config.yaml
model: "sound classifier"
dataset: "short read English sentences (LibriTTS-R)"
train_examples: 26041
gain_aug_db: 10
time_shift_ms: 50
n_mels: 80
hop_length: 160
input: "log_mel"
spec_augment: true
win_length: 512
targets: ["voice"]
num_classes: 2
arch: "tc_resnet"
norm: "batchnorm"
hidden_act: "silu"
channel_attention: "se"
depths: [5, 5, 5]
kernel_size: 5
stem: "single"
widths: [96, 112, 144]
mixing: "cutmix"
label_smoothing: 0.2
loss: "cross_entropy"
init: "orthogonal"
residual_init: "none"
optimizer: "adamw"
learning_rate: 0.0017
beta1: 0.85
beta2: 0.999
eps: 1e-10
max_steps: 23900
batch_size: 64
epochs: 58.7
lr_schedule: "linear"
final_lr_fraction: 0
warmup_steps: 4780
weight_decay: 0.09
Rows from block 11, named by matrix and row number. Rows with one number belong to one channel. Each number is 128 + 24 x the weight over the matrix's rms, rounded and kept within 0 to 255. All counts start at 0. Numbers have three digits each.
# convs0: first width-5 conv (model.blocks.11.convs.0.weight, 144x144x5), inputs 72-95, a 5 kernel for each
# convs1: second width-5 conv (model.blocks.11.convs.1.weight, 144x144x5, transposed), outputs 72-95, a 5 kernel for each
convs0.68:122118110078069170158151159187078091106107135142136121110092116096091097084121110106111122063083100126135060092118135158096118133139133138129103127177103124126118117116122121142173128141153136134126124120141135105099096094099130124130133141118118128113121123130145123105169156141120101135130120101083129129113106102088096104116128138134130122103141128123149195
convs1.68:141146162150143117129144153149094119134132136136136117096084092098102112123124122112108094094095107116118155163153128076140129134130125047113147133133145136137124105095136148151149125135134137119131132128134136139152156143132134133141141127114120121126125187173152120086147136128118103183164154147134113094085102111074078086097119149145143156158111122121125121
convs0.69:130132126103106155143135140133063076095093086132120110119120137118112120124120113120139151038057090106117047078106122125091115128140147118125136136129082096101106103108112111106103120121123124119123113125148155132120104100090155154138130118150154152149141114112106116111152140143137140128123124127140122117105109123091100113123122133120120114132131137165177176
convs1.69:148161166160149139127118113115125137141139142146150144135136100106108107109150147147147141091080083093101159160159138111149155156157137110128135139143120118116106104133124117127121112102096101109134131129121116137141137123113125126126119109138127122115106183167144121093136133134144152144146137134128132120115114116101103116125136145144153156160107118118121134
convs0.70:144124112120124149142141147156160152150165181132131130120108121133137123112102095079062048164172163148125143150159168184162170167156133105105094092119157152147136133135131127136158155154145133129121111106093074135120104086107127127123137161154147144140128126121108101099131133118104081132127121105082136124128134135136150149144127119127141149134101121127123108
convs1.70:138131125116106118122147181192143125115101094153145133128129163156147144150129130129126124121113105102094131121118120129096085090098112099092115112101100101110106092101108119107107093096095096081146149147157170149143139148152073069095095100148160175188195119119124129132108110121108097117118119125120118109118123120151143132142146128123110100087127122114103088
convs0.71:105127131137158143124123118131056075078089091129122120133149116111110121135132128131138145079090100112123072086109122122100116134142157111106128148166073085100100098099099104116129103105121118119131126131131136140150144142148137130126104094136135150157153136126112113116129126126129137132124121130137113119119134155094101118123139141122106127156122132167176167
convs1.71:102117147159158123121117114107112116116117116108108120123138094104121129146138132128132126104106108120125156155142120097170169151133117096118123125115138123109111099134140141133128111111107106100120119108109111124125121116127128131122111100122122119112106145145136126115136136135142147149148146142142099091096114126099106113124140118130136156167086103109122128
convs0.72:154141111097090192171156151163097103122119130166151130120115130113119117101085093089098108073075076098104081096117127157113115113126115136113063085169110114107099092118120119124159108114120113122106101096098105127107101098145096092118131128140147132098098111127147125112157152145123107098103108099077144116103100092119116109117118162160146138099164132106105138
convs1.72:184161133097071110113121145157126159166173173194182151119099158147146138123128136140123107108108130156165148159154144135084103122152166042110138105124135138139139151055120137133134128134130145143173177164162152134142156138121112117139153169110110121147151212166140125110158138115079056154127114112093179150141131119137146147159173185145121119113141149131120115
convs0.73:093097110117117131121106093095083071073072070130125122128142136124117144173130132144162174134131117112122126122117110117127132140139146097094097108132082081105116119080073068079087105114124136137144143149147138125119111114108138130126105073108120125146156121104115125120134140142155178116110117143171113098110135150151142132132142130112101116133104114130142161
convs1.73:107114125139144125113107097078124127130144151113126141160174116126137138147172172169180195100101096099110142133126139144174174161148135118130132132127118112105107117142128120105101098094089097104119109114103087086081088089093127117115115115123116114105089129130142138131137135145159176117112123117123118125136145156113124145151155121145157161173113115106120133
convs0.74:089090100113127171178165155167146139144159186137129126117101134144140132120119106084061042151149153152133144134137145150132137146146138109105100106120142152148139146142145138156175142150156151151140117102097080116102106107112123120125133145145146136133127118115115109106168162141115095149143127116093116110114118124127132138139136125130136134109121133121115103
convs1.74:151128115096079112128163175176117108096087083146135125120119154141140140152131129130128139103107107104099118112118124126087090100112117095094134119116101102102095095079088112104106101104102092072147150151162169149138138146155071084104101112134142151161164118109119127126116120111090065126118121112100114111107111101132130132145149122109096063063129131123104098
convs0.75:193192177133166140093110166154145132120144144145140126127139113122126121137148175171147124147163157123105131126127133120120128108094114106123163179143154137106123144144111111132132158146114110128126143125112087156176169139181105128131142138129137158172164093124122147149131125120124120159174166144130146154142120130128151142124098132115117142122114097113127068
convs1.75:109126122116120119112112107115125128128108111110116116125134118105111110110121140148154137129101127146140122127132141150162167139133136104084107098107180150131111120087119145128129125121109114129107105105094083065085085104105151150141139130098091081078083113110124129150137113083090112117120128128128163142124124139155134111093087095110133141140140148155148117
convs0.76:116124124153182077080070071099103113124130139119120127141158118119120130141159151139127107103110113122132100118131127131099104122132140155148143145114117119128141153112120126137137141144146150153127129114111107147151131140144138135113110094118112100101092121126120125105127129146160179164165157151152121116123140153081092109127147113106133145147116142156146132
convs1.76:097102114133143118114116113099107092085084094090094098104129062084107130151142136128126124095097105121125182166150108081192186170149124116106100093079187162130103090139131139146142120108109110105133118110103099102106117120119144139123115100129124120113097124135138132130126127123131139137148158150157123094094108109105105116124125096114130138153081094113140143
convs0.77:103091105132140117131140135121166156157160163117122132138126157165159146144145153139123106185173159156147165143137128124157142133128126112126133143156178165156152156150155157147158178167164158148156151146129121110110119114115119118119130141132134129121119108110110105113161169158150151151149151155147119120129124116156152139137134132121113107086137140132114096
convs1.77:151138122113106104111121135138124118113093084154144135121118133122118121119142145156160158104099093091097130129128135140094097093089083132122139142141089067071046023083078090098108074079080073052130130131127128135120112115122093099109105107112109116132132128125132134131119103100091079120119123119119124118104111101122109101095103119114103087088151143128116109
convs0.78:079095106116146116113117138114129122116110078106132133145156098111124139156066081136144162093119134138132122124131126115124126135126114096091133127104115108093089081081077094106097106098098103106109111135135133106088089101132161151145135113097088092114145128111090115131111137161171186120105132139159097102096116152114132136122122102098103128153109116144151153
convs1.78:082090112124141141139110091116124119129127136099138163166175097126152141136140142133146148128121122130135143139137124109160138124115100156158150135120117113099109137138119120111138122123124133142111101114109111099134143136138137126112110100147134118124132106119127128130132148161189209096117129132149120093098135149137140138131127133164171163175084087112117120
convs0.79:122130118094071150137142154169071094101109107135120100099097115096086090097118108109122136049068100115132044076117133142097115129137140119124140144154096117119119117110114129137140144140146141133122118124140152128117091087086146152137129134136127146144141125126127120107152151136131112135134117111100125127103099102083095109120129132130126108094122128151179192
convs1.79:156162170167149137139136130129115133140139135148139125105100071081092103107135130123120111081081080101109165176163121073155151148135119085124142134134151149132112101128141149148149130129120118116129124124125127144143142146122139139140125112128123121119125193182154121088141135129121121176167159155139117096072108113071077082092112145142149154162117126128130133
convs0.80:072090101112111088101115125107118119113102085103104114112127116117122128142099104134162190133119114122135147152152149141147134123111121132114113116117111100089083082110110123124095095091084089083132128129145163118099103126147142131125126117110119137150155136135129140147089092097108127100100111131153104112117136139142130122110120136141136123127164160156160156
convs1.80:085093108129141133134117112124117117117116111121134147149142114135143148144138131112096082167192194199192170166149106063141128122105097113118119125111125117114109111138130122131125126138126119134114106127124127099142148145155136130117107097139130125127140106131131116103117113116133150105125147161166117104114123135162153146137128137138137142157116119124112108
convs0.81:073084113145149138128114116093081096103127128122132138138144124129137126129104114130118124100110112108124111119122113104118138131127136103099135119097063083102134149092085116127122093099115136145131138148132146094064103118105163130107101103115099104117129099093094114115133150168162169109104127142156076072094120146124146145129128071094115144152109134164149135
convs1.81:098086096106102170167142106091128119128145145107133156176169102121125110106144139141149161105112105094105105118131147144129141157152146141172166158133147134107086099124104120104103152137123107114132123135126129127138154144139139131126127136145133120104097108130138133137121153171189203115126134133142119128124135149098122142154144130141144159160074081097114117
convs0.82:101116132174214151145139119111068080100103097123128140159173107109110123133114131129130139082105115119130093118133127127099114133144143126133159148111067085096114114084089116130116100101117119126123125124118118148135132151162154135119104101119116123135133126106107126117124130132141147121119118130146103096102152166085108117130145107100124147171139175195166147
convs1.82:096106127140147124126125106099117114112108109072098118127129072093117121140139126129136136104112112121130153151134112089172171154136119108112130139101145141118100097147140156166151118121118107101108102098090094111120127128134138131113098085135128122105098134145141119117125130140155179150158172174184111096076087112101115115123128110129155159182046061104125129
convs0.83:123138117086062176159146149186097101108103119149144125097061117088081091075126120112120122078088098120121089099118127156089098116134129144141109130189107120125105100132115112138174129126125118136131131126127139114123102083098122125132128134114109118108123122131145123101159139134117070125126116097066121132118094087101093101115120133123128121080178141128155201
convs1.83:155158149134123124116137149148108138144143142140131111099096111115121125127114110103092086119121121129134160173152117067124125122128127038113144114123149136130132117094147160154153129142134126120133134129138140144154152140132142136131128122107106118136135212184154116080150135121104095180161153144133108100107126121093092106121134154154148146158116135138126111
convs0.84:094114130116068113113067078122131145119106130118131138120121080091115145170089089142161163093099115127138121117112127159110117125109102146109090089108110127118103109118094084086100109113121107108099113139142148090104131136153131128133140127113117123111131109114116132145087123147162176110118147167158086112121130131093101123135141098123133118113097081080090141
convs1.84:121120119127129157124108115118124111104138152112134159170154099116143138132145144122134158113119119129133124137139131121147131116121136131112097125131138123114129157112082091120143114106128145171086090135129127039102137155158146141145148132154145127122110053109135139123159161148147148097111132131137126124126135149135145141144123115134141134142099113121132139
convs0.85:105096098098101113117120144147117116115122143114109119117095102110119108098133122118109100138128125114113119116117117128137137128120120115100111109111123119123133139122124130139153127123125127136138140128117113113111124131144130123123134140116122121128124099098108116123115134129102071151154137129115060066063071085123135132121125098105113106105142141131114106
convs1.85:114117123136149149154154149168101091098091102130124127130130121127135147169134111110094082143147155156160123133138129117111122123127130122132134115099104106115105091149137138128123107112112116121135143141149156143137125129129120125128114105128130131145166113119115113105126119113109093127132127129122109104105113117124129137148159108115113113110081092109105086
convs0.86:118131133112113148130123129140061079090093093133121113113125120108111114124118119126144161049066089118125052083111133140096111135146146110119131151168090095107109106119118125132137119124126126126117122130145157131138135120111130131123104095143148153161154128125120108106137128129131129125127122120131112125123108111084097111127139145132121117126121123137187198
convs1.86:135155185178158106113116117106110122128131131112115115117121081097107120139140136128124122095094094105113164164153126096168164147135120079112129127134141132125119105129144136141141114116109104102113111106106100131136137118120132130127108101112117115109104176166142128107134133132139152168163155155148093084108116121084088098107124131143146162168093102108125141
convs0.87:142142114086070192192173115183136134133133150115117126122114090081093125134145147141139127101095102121124124120128136155091109132131122179152105104143139148147133138168153134121153135150156137124123116137146126115119122150159150136139142171149165177154149109118132160165143138134143145151163165168143116133151142142074050055101124125099110128138160156142110125
convs1.87:178162145152153128114122139150127118099095097139127122111107076089110118131120119097094095108110119152157128132129115102120095094109128075077112126132100099103107104103115108097113116106127133129101104123127132089126132136139112137125103100134127119120112123137131124113125117103104101152133134133129109099111108112102100104108120124123134130124124152163152146
convs0.88:121107106111113172168155152171141138135147181145139136127109138143135130122098090073060035151150147137118149150154159163140138149141124096090074095135134136127124125137131130145185130134142137139122109099095081117097089095119118111117131154145134133121121114106106104108153151138116089125125122103083120105109121130140150140140131135139149152128135141129118117
convs1.88:146135115095081096119150180172112109113093105140131123118109156152154149155124120120118121109109111102100111114117119127079092102116133075080127111111105121135129127073110128112121095100100094080148160156168170151138140154153083090105104112125142156172174119121120127122133132119104071128126125121112120116116120101129138141148159132123119094090120111107098085
convs0.89:100097108123100135129104105131120112111097105141146140114096129129139128128078088152184180109123132131126142129123112138134131138136125089076062064129111102098098092115093081073093116108093096096121136160162157086099128131130118112139144126135147151146157113132124130130120118123122128083090132144139122115127125115141143135128122120119131103113147120106111164
convs1.89:130130128130130141112114112124095104114138151145154170171152107124138138135152154146155157123134134147142151149137113091125117105102114130149122142197106107106117155134115113110114107102115151161123119137130128096120127130124123123122137128116131131135134133117123095096156142144154157115105108107117111121137141125129140142133137144165153138137149147123125128
convs0.90:116104106108103132132127129141120113106121143120112115103074092103105092088152133114108093137131121116101117115117118129122126127119113142115099101106118115106110128124115122137156124111110118126138132128121115129121129137156134120115128142113117114117119097096106122132105114109087053165152137124100079077075075076119121124119119101106108108103144135125114101
convs1.90:123132129152162141148152157162092090095096103123122124125126118123128150172136113099082063131142149156154123136139129115115116124130130084107124112101118112111105099147140138122114111113116124129137143137145155130130128132127130135127118112132130129143159111114111110102126125115102074137135136124114099098113112117117120141148157112106105109101060079090084085
convs0.91:122112119130133152157154155163153150147156176135135143134112135160156140133120121105085068177178172161141155147143143143156154150135118091110106135145162153143134142139138137156176165150145142162135140127112094130116119117117114114123128149146146133122126108106108097104157158142124103137133125116112131126126130123151158159150129122123139142104124129121115110
convs1.91:145126112102085117123135156171129126117097093154142132121114150145134131137134139142140141110103099090091134131134132132097105096096097103095142133128110096121087070057077113113116098103101100073147149143142148143129125136142079096112111110122136148165168121128126129120111111107101076114113117118114114110101116102131129119120129122113100086084142132123108092
convs0.92:144106099114117133139160141136164168164155159124115119122112132142140137126114107102103091178173171161147143147149156153171171164159130129128101112139171191177150135142144138136157163173170147128137123118112101153130091088089135132137147153154149152138128129123106097099124128123121120135127121122108156136141136126148151153150142118118115127134098121134129116
convs1.92:135130129135132117122145182184159138117095091172158145132128159159150131138133141140140137125111113101105139133127118126111097088085089110116138127126087078088080054108115102104107092096108106083145140139145154142138140138148081081081086094145152164166179119119116131143093096110111100103110120125127110107114116111157140119114123124111105097087154136124115104
convs0.93:090098108114127114139150143169055081091105134124126132123130135130113125123132126132158161099105112126140080116133135150116129142133122104111112148200089104111102119089105128144172113121133113138123119127145142122133141135139106119116101101112120147133137136118111090078158159137134121137126120117123138113113119118096119121132139180163126121111116140155166197
convs1.93:118121148163177074103124130126078092107109118112098083083093076092111133156128125120114100112110121127136160160146118077171167147129115042102133130135157141134119110096137150153145118119123115111124119109107104125132131125122128123132122113100107116120113144142138120108140134134129133149152154152134088079077095117093102100110124128123130155170112114117131129
convs0.94:104110115130130111112102118119123132115103087119131140146148085084118141155088080119151160097091103120123128134132139129113106110102097152131135134101104102093078063099090098107092093096088090084101103112126143098095109126156146133130137119102107121112127107105104118141093123144157174114111128145150079100119128143093100111114131107110124125133136132114118117
convs1.94:113111111115129151134118103116117113109127131105130151153145101117134136135135134125127132135134121130133133146142131107158153133129119120117126134127128123123129134124104110127144119126136139152102088120122122079117136150163132132122118115156132129122123087119142135127145153151157169105123142150158131110096117143141145148134130129156161150163102111116133136
convs0.95:137113102104110134125135147155131122119123136114113116111091112121123103083145127114103080160147125110097127121117120129160149134125113129094098098122142138124123133139121132139156140134129128131147136123116103126123129141147150133134138154132134137133138104095100106113117130132109062162162149135114090064071082077138138134118107101106118114110141142131115094
convs1.95:123127126135147142141149156174119107104095098135140135133129135144153165175126125122118102145143147154142136131135127119110117111112123109114120110097102107107097086134134126115100101104098098102139141142145153135127115124125114115115093092126130138153167116117113114115115104107100089122126126124119104108112114131141144148150159112123110119106103107112101084
convs0.96:110116122113133151134125125128063073078070073128120118128150124115123129136131123132145156072072095113124066090100112125102120132141147106106111139163073090098094088099097096104106111114116117114138129129142146130137139122114138140129114099141141147151154130126109110115134132133141145125124125130147126118120131145101106116126135142131100119148125129148175177
convs1.96:117130152165158117114115113108112120119129136126128129131132105116123124132147146144149143096101101109112148147140124112167166156143125095123128128129114107110107112122128118117117103106095102098123121116110108128123114104111127122118113104118122117115107156149129114099137130136145157145143137135132108103113117134101112122125148124129143147167104116118125130
convs0.97:143134121119102087128126116140124121119114116142128123124114161160145126105124128138155164183166152135103149146137119122162143149143110098109074095197130129141135126108133144152180114122142145144163151149140135115117116109138129121133153147116144185181171114118122113120128138143130118112116133128127163148133121112203177145122109115117119138120155153142131153
convs1.97:145139144133141105107112132140141161160150141165158145133132165154156156149107120123100086169168164148144181169142120096138129115117108061134139124136163152149134117103138128129129121125134123117144151148151147149161161148135131118124115121094107128140156191158134116103099092085092103110105113114124114105105118127200180156139137152145145134126195174138112097
convs0.98:090098105095091083093103116112111112100093083104112110112124125124136145160106114155159159168152153133116146148132114112162143133118107114092077073090120107097105106091102104111099110098099113119144155159147146101096098110124134131137141102106111124150164130116111122121092115138152185103111137140151111123126129139160148133118108138131123111117154135128130144
convs1.98:073078091114136137122110076096138143147144138130153181186173140139153148142131147133135138166166154154145178170165136103154143133117109127128118120120141132126130125134107097100104120109117128133118120129128128090114130138155126122127128121136128120119123111127144145132144136138152167066081110131152129129128137153193184155138129146154148149154150142135126124
convs0.99:113113110081069170157151154179053081092098111141128113096078134114102097070114112104108115052073097112122047080115134142102119131134129126135122138178085100106101094103116124136157124126145129116121112115128135114096092089085139139124136144121123130113117128123136130103170161147120092133132116102074121114097090085087114122117119144137120120090127139139153190
convs1.99:148150157156143126144147141130101123142141141154137111086073077089101112113138124117110100085083091103113157169159133088132139147141140057135161143145136138134106100101146161156149123130125124112145142129138143149159154147131136129144138123118113114125129198174153121087167153134111094186173155145130115100078104108060063082093123165156142154156118120110117118
convs0.100:132123112110119145137144145162152145150160177122120123116107118127127118107104097079071052159167150134123146147158177178158166167161138112110103107135147143140138131138128130137161143144142139131126116099081077136124117098098135125129144174155152144139134124121105097099126127122101079130128119109081135128133138135128140146134116127140147151147109120129131114
convs1.100:144133125120106115124156178196133119107089080151146129131131162161148156148127126130126123123117109109100116117114117121086084085095107095091123101107096098107107097101109121112106098104099095082144148150163172152144137147152068069084088094140157163186193113117119134135099109113113103116120126129124112112113124124151142134142150122121107102094130124109099091
convs0.101:114117125107110145133126115125051067076063074139129128135148138120120135143127124134152169073074092112119056085108114122114123137140132105110113123156073089098094089083086085087109100110116118118133121135151151138122124117119137141129123105142151149149146133123120126129144135138142148121121124135154134117118144146115122121123130156138109117141122130141148162
convs1.101:138145149145139121112105105103118131133140142136143149144140119115120107101161169164169175092092093094102139143144131124160165172165151098129122131129111108109105110110123117107095103101101097103143135136123114114112112092094116112116122118128124119109106152131124111085127124127134140133131132132128135128136139134113119124138155120121130133143125131124125136
convs0.102:178163151145145162163148147189149137133133163157148147137120140138136123111117107085070042158152143120088153153160151167144146142125097109100076107178143139124104104130119113140202129131125114133109099093076056151129111093131125121122130153140133131108131127112110091085141136127114089137128114094063157130129122124132146140135114158164156164124139150126117136
convs1.102:140124099082076094106140166170111129121106108149142127114112174160150145144110115114114102140126114112101122125123121122102115113126133053064128101105130147144137125046116145124128105112105102079142149138141148147132140147146082101123115116123146159175175142141138138121124126118095079131127132130117129124127130116171157147145159140126112103105145137121106100
convs0.103:125119111115108158146143160172142131127135159114118121108080102121116100085133119090068048161155132114100143133128136143151152143136127118109101099109142140132132139140133130149169146136135137150150134110090078111106109116126144129136146159144138138138139112103103098099137148140119075175159142119088085082092095096134140132122105101113124120111154146133113113
convs1.103:144134125122109132140166182199123107098084092138143129133125147147146154158129128127118116132128128118108113117116120124081093098107118100098127114104095097106102085115116126104103093094099094082136144150159172147134134142142088098102095099131133141161176103102106117109104117110091061124121120116108111109111112113130134143151159116116110099086106106108090078
convs0.104:099104114121112135124106096104077085084082081147129131140147127121123144160125131136151160108106109108121095099108106114119134137133136094093095106140075100101108100067070071074090092108120125123145140138142140133124127126130133125122110091124132136146157139129135144143133136135147155110115125146167131124132150160131127126121122143126117114140099106117128142
convs1.104:113117136139138118118114101095124122125138138135132144152161122126133118121178170181184203105108102103109124127121125131163159161154148109115118122118110112112111117128127117106102096094097104107138126133119113092081083076088115120120116119127118115107094124119120113105120118123135150119122121126123140136150153161124130135152151110119129132143139136138133138
convs0.105:113099101097091142161129151170120125122128147135135144143145169165158148130148153139148141131131110095077122142141145150148139128082081131130135169235137144129107121138146142148182129141144120133125116118120116127131143144146134135122119109130137149133137127115127116105181164142129132130118123120133161145128135121131129114106089172150142141141111136120148178
convs1.105:106101121135154055075088108103061089116123139120109107118138151150159166176122122126130135134140139137126128116105111127169158117097078000058120122128139142124129113013086126131123088108099092075114111092080064081088083072080105102125140141085085092096091104112126138144157142129120110124116114103101108086102130152144139123113104129116116124146182165146134121
convs0.106:140143126097093114089090151159146117111131105156145132126145087082112105117094111135109110089102109104111143146129144139105108103079117095103184166122126119103106107128116133131108107109091109108110135137099123117113134129115151118101133106105114129150152140123125145158110126138141149131147153119114120119115127149122126122108095132116126122148112110148163137
convs1.106:108120122129126151148109105116140144145137133096124130137141123146151147139088093096112119149146136134146147141124108092149133117099108140136143106096147142124110108130122134122120135121121107107114118124130124111136135128134148119111106104133116111109114153151127125122074082104135154134138137137144117084102125158150140137142143114136143153147095122136129106
convs0.107:105089103100106130131134149166134131123130149111112110106078123123119107093133120108092080166151123114104136129117128137167151140129119119102084083102136137129132135130125127147161140136133135143147134121108098117114117122141151138133145161133131138136138109093096107106126138130106067160154140120103067067076083079141141132122117097111118119116147139125113103
convs1.107:115122121126130142149160175196104091092075083138136132128124143144155165180129124124103098141146147145137132126119123114094106110109120103106127113106096094106096090132132131115111090097093095095141145148154162143139124133133105105106108091128136141156179105108111119111115113104100078124124128123113102107107105113139145147154165115118110105101107105110094074
convs0.108:115098087088100098115115110116123120111112109126126129133126168173170146123135137145147153221199192154116160162156141125165161162144116132106103092127132130129135130111142157150144111124142147150166166163159145104104093086121122124136137159118134156161160132117116116112122133145143138112124129128134150141141136132208189168143110138128119121125162159168157148
convs1.108:110112124141152125122119129142156161156148142153161154153145165155155145143119141138120107161167162152146181170159142118142136127118108120135132127132166147140121111144134122113112126132122120120156172161151144148153152145140126122123121123127124140145156167155138125108122103105110122084082100110117128122125117138201176156142133152149141130130193165141124110
convs0.109:123124131132140125137155140139137134131131138142127123129141153151151144137128121113124129189183163147133140133131124121165155133122104052068094136191162147144132132117116123133158161146146138136149132128127110134138129136160115123128134133141146162158146136135127130136172163160153144151142141136147169159149146145171164151131115166154144130138100097107108105
convs1.109:112114114107107116128132123129108119124123120159147144152150144121108102102147156158160163151133113102096113116112117113137141135128131085099104109114101107106106102071098114120134115114107096096151150148143139122116103092107097115130141133126133123127121118107110106111107099094100100112112111118119154148155149145170148136126125110097095097106193175157146140
convs0.110:089094136175201159141122121116152129126138132114141149134121136148149118114127153179151143133133116102133147131118121119100114105109151138129161169150127130125142150137126128125108123134130141155126144159121103115097117149155144120118134133113117127127146111125146130107134151157134126100117144158169113113135132132148156129114118073122143133125145145126105099
convs1.110:136124105095102136127106088063175150155157145105117133159164106119122142144111105120135159113117104107109138128145161167155143127098099149132133149169164138122111096167139128134138141121108088072118117105081065121112094077072147125130145141093099092076097121132155159163093099114134160116103106113125142139140136140120133127103099111138157157135126114113130142
convs0.111:110124139159176135152108068098099108112107110119120136154163111098104134143130130133153146097106121131126114147144135123096103116116108151156143137129102122121108110107134149139132102113126113115115107128139124132125126161168128121101105097121127138114107119119130149138113113110125146136130136155151104096122163158082094102121130124114123147154154184180149148
convs1.111:130125123133143120118125129135114096099102102092099103099099072098121125136132123118117111106119127134139160161139105067171155140124116098087094123107158147142129117138136154170175117127141139131117104117107103101128142147135134139126116104129132127122118119130137118110121117120133146138147168175172132103069078099107109118117117121140141142158079098113150137
convs0.112:121136137132088122119102103131139137132119091139135136124104071061063107161083093119158200075069086106122154155149144151096098114116133160151143136105106112111109099128129144147091090092095099098090099121144181110134131151168146117119122100106115145149146125142142153182104104090110139095115123141157095117130143141103100103116132124132138129146160131111135159
convs1.112:168158150136124127112115129131125128122137139097125134136123075113147139130133118098109109142148139149162154144102065028132100084085093095102101129135132116107124149110106126141161118127145141151093103137124118054143153144148167157122111098137118115111115110150126104087079083113146175135134157155163115085125146157123119121121122120149153160173094127137137128
convs0.113:137136124102086174173154138208124118120119142152146149123090157112112127111142133131138128167151141149129143141129138146152144131135107133108065142239146144140111115124116111145212136147143115137149129126121100124125115121130111122125137156135144156122140119112127123113151144141133107120120120114091155146135105107166136125133124173138139154097177137102093158
convs1.113:167145137118104098088116152170106139140131121184162126105097163150147138138123135131107089137121118130111149143130113087123112106121125018074153126144137128117109117036120138132119110123113114109138135123122125130137131119099107106132124121091108115145152176154135126105126115098093079142136136137125132115122133109164144140146155149138127125143159154130113103
convs0.114:098084092108125090110141132106122126110099091119121120113120134134131126139102108123148180138125117123141157162154142131143134129130130118105099090123108106110110097110123137137117098099103113103141130139152158098090100105131140137136140134110120138161148134139140136124105108097091109086088088111133132112114135142149140129120124143148138135141170175172171185
convs1.114:095114124139145126123124117140106108117126126119128139141131125138145144143125119097081073169190190189187177164142094048131117118100099104124126125126122121117113107147136128137124120127120118123122129137142139142155153148156124125110099090126127126139155148144131112093110110120130137117126139150155094095103123147152154157140131142142140146153133128120111098
convs0.115:080087084082075116127123116116112110101102104105110108119128161168159147150130141150157152190188168136108165152143132118166159150137123116091087098135122126126130128109115122120133106107123131136179175174159135113109079074114132138137125113121133148172168126105104104118124123137148158098105116119135135131125132131186170150127111138108107119132167152169170157
convs1.115:089098108129152131123113109121133136137136129129145156157158139143150154147126136143125114149153159163161175163159136113138135131115102120145145139135148130132116101156146125118106119117115109110144146149142126139141139132133126120114121118119128130134151155149138130110141123131145151090097099113124112119119122132174160146135129150153150148153166153142130117
convs0.116:103095100105114109130135126136116116112094081126115116117111130132134131133093097118146176134129131137148151146142135129141134134131127098087071070134108113109112103098111122114110104101104108102136134146142150090100119116115131122125131123118134147165166136128131119109106103103104122087091094111131153117126117113146138136130123156141123126121156153149157183
convs1.116:099108136146147121117115122128099108117121133123134137139140131140144143143134131117098102158164165166167177162143102061128123111105106114137129142157118117127122123141126109116116113108117117120124136137133137141144140139138121119103105109112121132135146164146137114095136124129141151122122128138139064086108113134141147138132129142147141145150129126112112105
convs0.117:133144133137164108077082087124115112126140153125129130145150109117116120127154156153144127093106117122126089095114128136103106111122134146143151157148136130136145149141139144158155157145143147149134136136128137139154141131146127130119116101125112125128118144135125129111128134146142145169172165144145126131123131152072092098119139153131139143135105122154157139
convs1.117:111128148163171109113119117114101098097098103096084085095117066076092126149126122118103107097108109115120167165140112082176169151125105113101103116114169144119099082127134137141137126119116115096123107098095096106111109117107149139128113101109108110102095136131129114117122124119126142150152148146138090082090111123101101100112120105116129143154088114127145148
convs0.118:149133124093105117076084135133144117119129131112109119112123101106115126143136145145149142121123114108113109115129144145126114099086108142138118123101137117112111123107096090107104146125119108112126136133129122123116138150173141147133134111115113121128133101110113136177109130150159145145146139148157106107102121137107108110096118094123104084111123109112134120
convs1.118:092110124142161156144121106129136126119117120118135145153150094110128133129149141141145131119115125131144123121122126124155153137122120160111108097102165149124125134144136142122134124128130137146097098124115128057103113124131159147145140130150132120109099083123133128125166157134120122123140149136129133116124150160134125127113108112127139141140098116119133118
convs0.119:096090089107116142152157143144153155159158164131118115118114146148151137130119118100090081161161164164151140134142150152154161168168133120124097119166160177184154136144144143142163155167179158137133127116112096138122103097107129126136140152156154153138133121117101095104149142133117104133125120111102147127126130127153148143152141135130123128122108125124127119
convs1.119:138128129118121116123155181178143127105094085162144133122121161151138134138125133136139137117108109110107128125115119120104091086084096089112148133124086088095088082093105102105112101113114102086149143139142156155138127136147072072081091107135149160176169120124113127134102107112098083110119124120129112107113110099145131125122127121117104087085150143128109106
convs0.120:081093106107105102114112117110112110100082068098104108115123116119131144168089096142168178130127140140136149150143128126141133137120122093081068078104102097092103097082086099103091094087093114114140142155142135106101106111134142144146141093108118122144165130124122126131094110127147168091098127139154108111114128144141133129118124130119110121122140131130157169
convs1.120:067089104125138130119110094101112109123128132115140171181173125139149146147138141132133136144157156159161173163153125088146135123111098124126128123113124117108118134143116109103109112105110116134114112127119117094122123131149118117111119112133131127122132120126136128112146147150168184099104124142162111112116124146151157155140129138165156155169110114117119127
convs0.121:122143129114128110095110141139115108122125109137131123131150071073079068101084124131114129073088111122131116122145146127084101124135147102143193181122112117117119109129120136136108118115114118101094116123123154118133127100116104085069078110102105124149143151125120128160107110114106113128142134111111112128109124140083097106113130135127129124160101118172172135
convs1.121:145151142143145122127109107111125144142127123073090103114131090121135143154109086086091094136131122124122154155121089077152136118096092131163152117084129126114107118121134139143140145146140117095109104108113126129146140130130173145108096098134117104108112148145116106116070097120144169171172161156161113061088136154112108117130139110147137158178076101118120109
convs0.122:073079100105105092100112133136119114108110117088097104105093115115115112119120122136145155136127111112118138137132128127148134117104107132122126124122120109105096106107120125135127119103101102104138134135146144115110125147160141133122132143116123132145138108102112120144082101101091085130122126130128082087084097100135133118112119116124116110118147158150143128
convs1.122:097107112139160155158151134145109107106110104123132138137137117128138144151131120103087062167185192197189154153147120077134134122111110107130123110101117111107102094158149132121118130129129127137129124134131140125137140136136139139125113096150145134136156110118116114105116108113117120117135140149148103091103109118148153151139137111124122126126101110110105087